A small image captioner, trained from scratch.
Data: trained on regions of photos with short descriptions (Visual Genome), 203450 training examples, 2.5 epochs.
Rows from block 5 of the image encoder of a small image captioner, named by matrix and row number. Rows with one number belong to one neuron. Each number is 128 + 32 x the weight over its row's rms, rounded and kept within 0 to 255. All counts start at 0. Numbers have three digits each.
After each neuron's rows are labels from the 100 images, of 14976, where the neuron reaches its highest value: "top examples" is what is common among them. Only what is clearly more common there than usual is listed. The data: regions of photos with short descriptions (Visual Genome). In brackets: how many of the 100.
# fc1: MLP up (encoder.blocks.5.mlp.fc1.weight, 512x128), inputs 64-127
# fc2: MLP down (encoder.blocks.5.mlp.fc2.weight, 128x512, transposed), outputs 64-127

fc1.183:112128128150054156128128125139073126163144165141134127033160109128128108128186120115128146099093128140117099141128230128194128133117150131144128094158074170073162128130067190071091128128113140
fc2.183:126135110128082146152074160098128144106128166128128128124097153128136149186148177128024096161164159087105146102050125128128181128128141111185100118073212087120128165128133090131128127082128077
top examples: text has "man" (27)

fc1.378:109101157099081168158082152150128135101128084111108128128128115067128128128109104128100128102128130152147131082158120124119097129189120167151115172014104087128140135068176128125158146041148128
fc2.378:128128182128084161151128079216128128145128128069128124193097157104128093147093089128128128128162119170184099129162166157100128128136128119128128095176123142131128128128128128128155157069195128
top examples: text has "red" (27)

fc1.306:115128116128055161112128107177150157128128123186105088128128148106128145121132176128128119130128128187063128128155128128128103096120086128128141189099128093072128128109064082192163128182168118
fc2.306:112064118128128128164199072128159128163151128101133044128178142128209128066071193152128125128141128162175128056213128079128128089105128114142128136126128168128128089128094201137169126128170128
top examples: text has "sign" (38)

fc1.391:147071106108128060150105128131136084072128103153128142100125142072110071128175128111174128128082128128095128219129122128198158128180064130154128105082128106128157172128080131036128115154128212
fc2.391:101135077169128128128149128086152153050111128128137162128110128087128213128141066128092097128097076128075103128167142128123198128129128128090100076106104120149128089128149181174128147078086101
top examples: text has "man" (34)

fc1.359:128095193089155128146105084128065128128050128100158130122128048096165145084146128057128144105142109109128139177152128128175207119157066133090128082128101104128158143136143128069128145128162173
fc2.359:128128093128112145186084167122128157128128223178128174128130128132092128128224142195157169126115092128080128104130095128104136150202223075131128084114124128150125128215079172169167059121118179
top examples: text has "man" (33)

fc1.343:102109151117139127161128107109128157128128135128128076142167150008128128139129112128128122128128091128146128103125128095128191068113119128128148114117185119116128113128068115166173128128142128
fc2.343:134027083141156113153128179128128211128128128128173078124072106044138171146153111083128138105128166128135136148116128115118108155174097152128132128096128110128113185128082098121128092128081128
top examples: text has "red" (29)

fc1.254:106125096072112128041182133128182092109098130145096076141116128134078082114083116215115128145119128128057128128128128128070128087186088155116137097128128166125132128106128102227138128185130184
fc2.254:128136153128106128171163106070108112098128171192208098088128128097128078128128108197134150170128128128067119128128113078128180156126134193147120150103129128128097102184199141111088172157070194
top examples: text has "sky" (30)

fc1.310:080067128128132128128116093157173128180081128136120163088128052088114146143161088128128124128173117128108128128177104084156066184128128122113134110128141050128140128085067145185119132108122102
fc2.310:128106070112128136137118140142128117128121191198128128128128095128190190170128128128143126128148128128103128138128125128128051155132128094158168101128125128101185164191149191101128061183187137
top examples: text has "man" (32)

fc1.304:128106072121156152128128128148066128041128072158172128128117135099111120128047174108118132136095082171108095046128103092164144174114159128128178083102122141128128106090084100196150128085128109
fc2.304:114128157144117128128154182165190084112129111128157128056138093194166128128165126116084090098106128060128134128128128128076130179128070075128038122139128128120111122201128105131126135046158128
top examples: text has "man" (26)

fc1.345:128140192147153109128140128133109175097087128128128128176216131128124164140114077083100128165128128128128120128102160120193128099128128128128128128122074128128151108128166128087128146137142145
fc2.345:128083134133109128089128098128160223070125128168166128080132126128128137128186154186138153128119087171128150128128096086145128128128128142079128119133131084167050177182179128184195120093220098
top examples: text has "man" (26)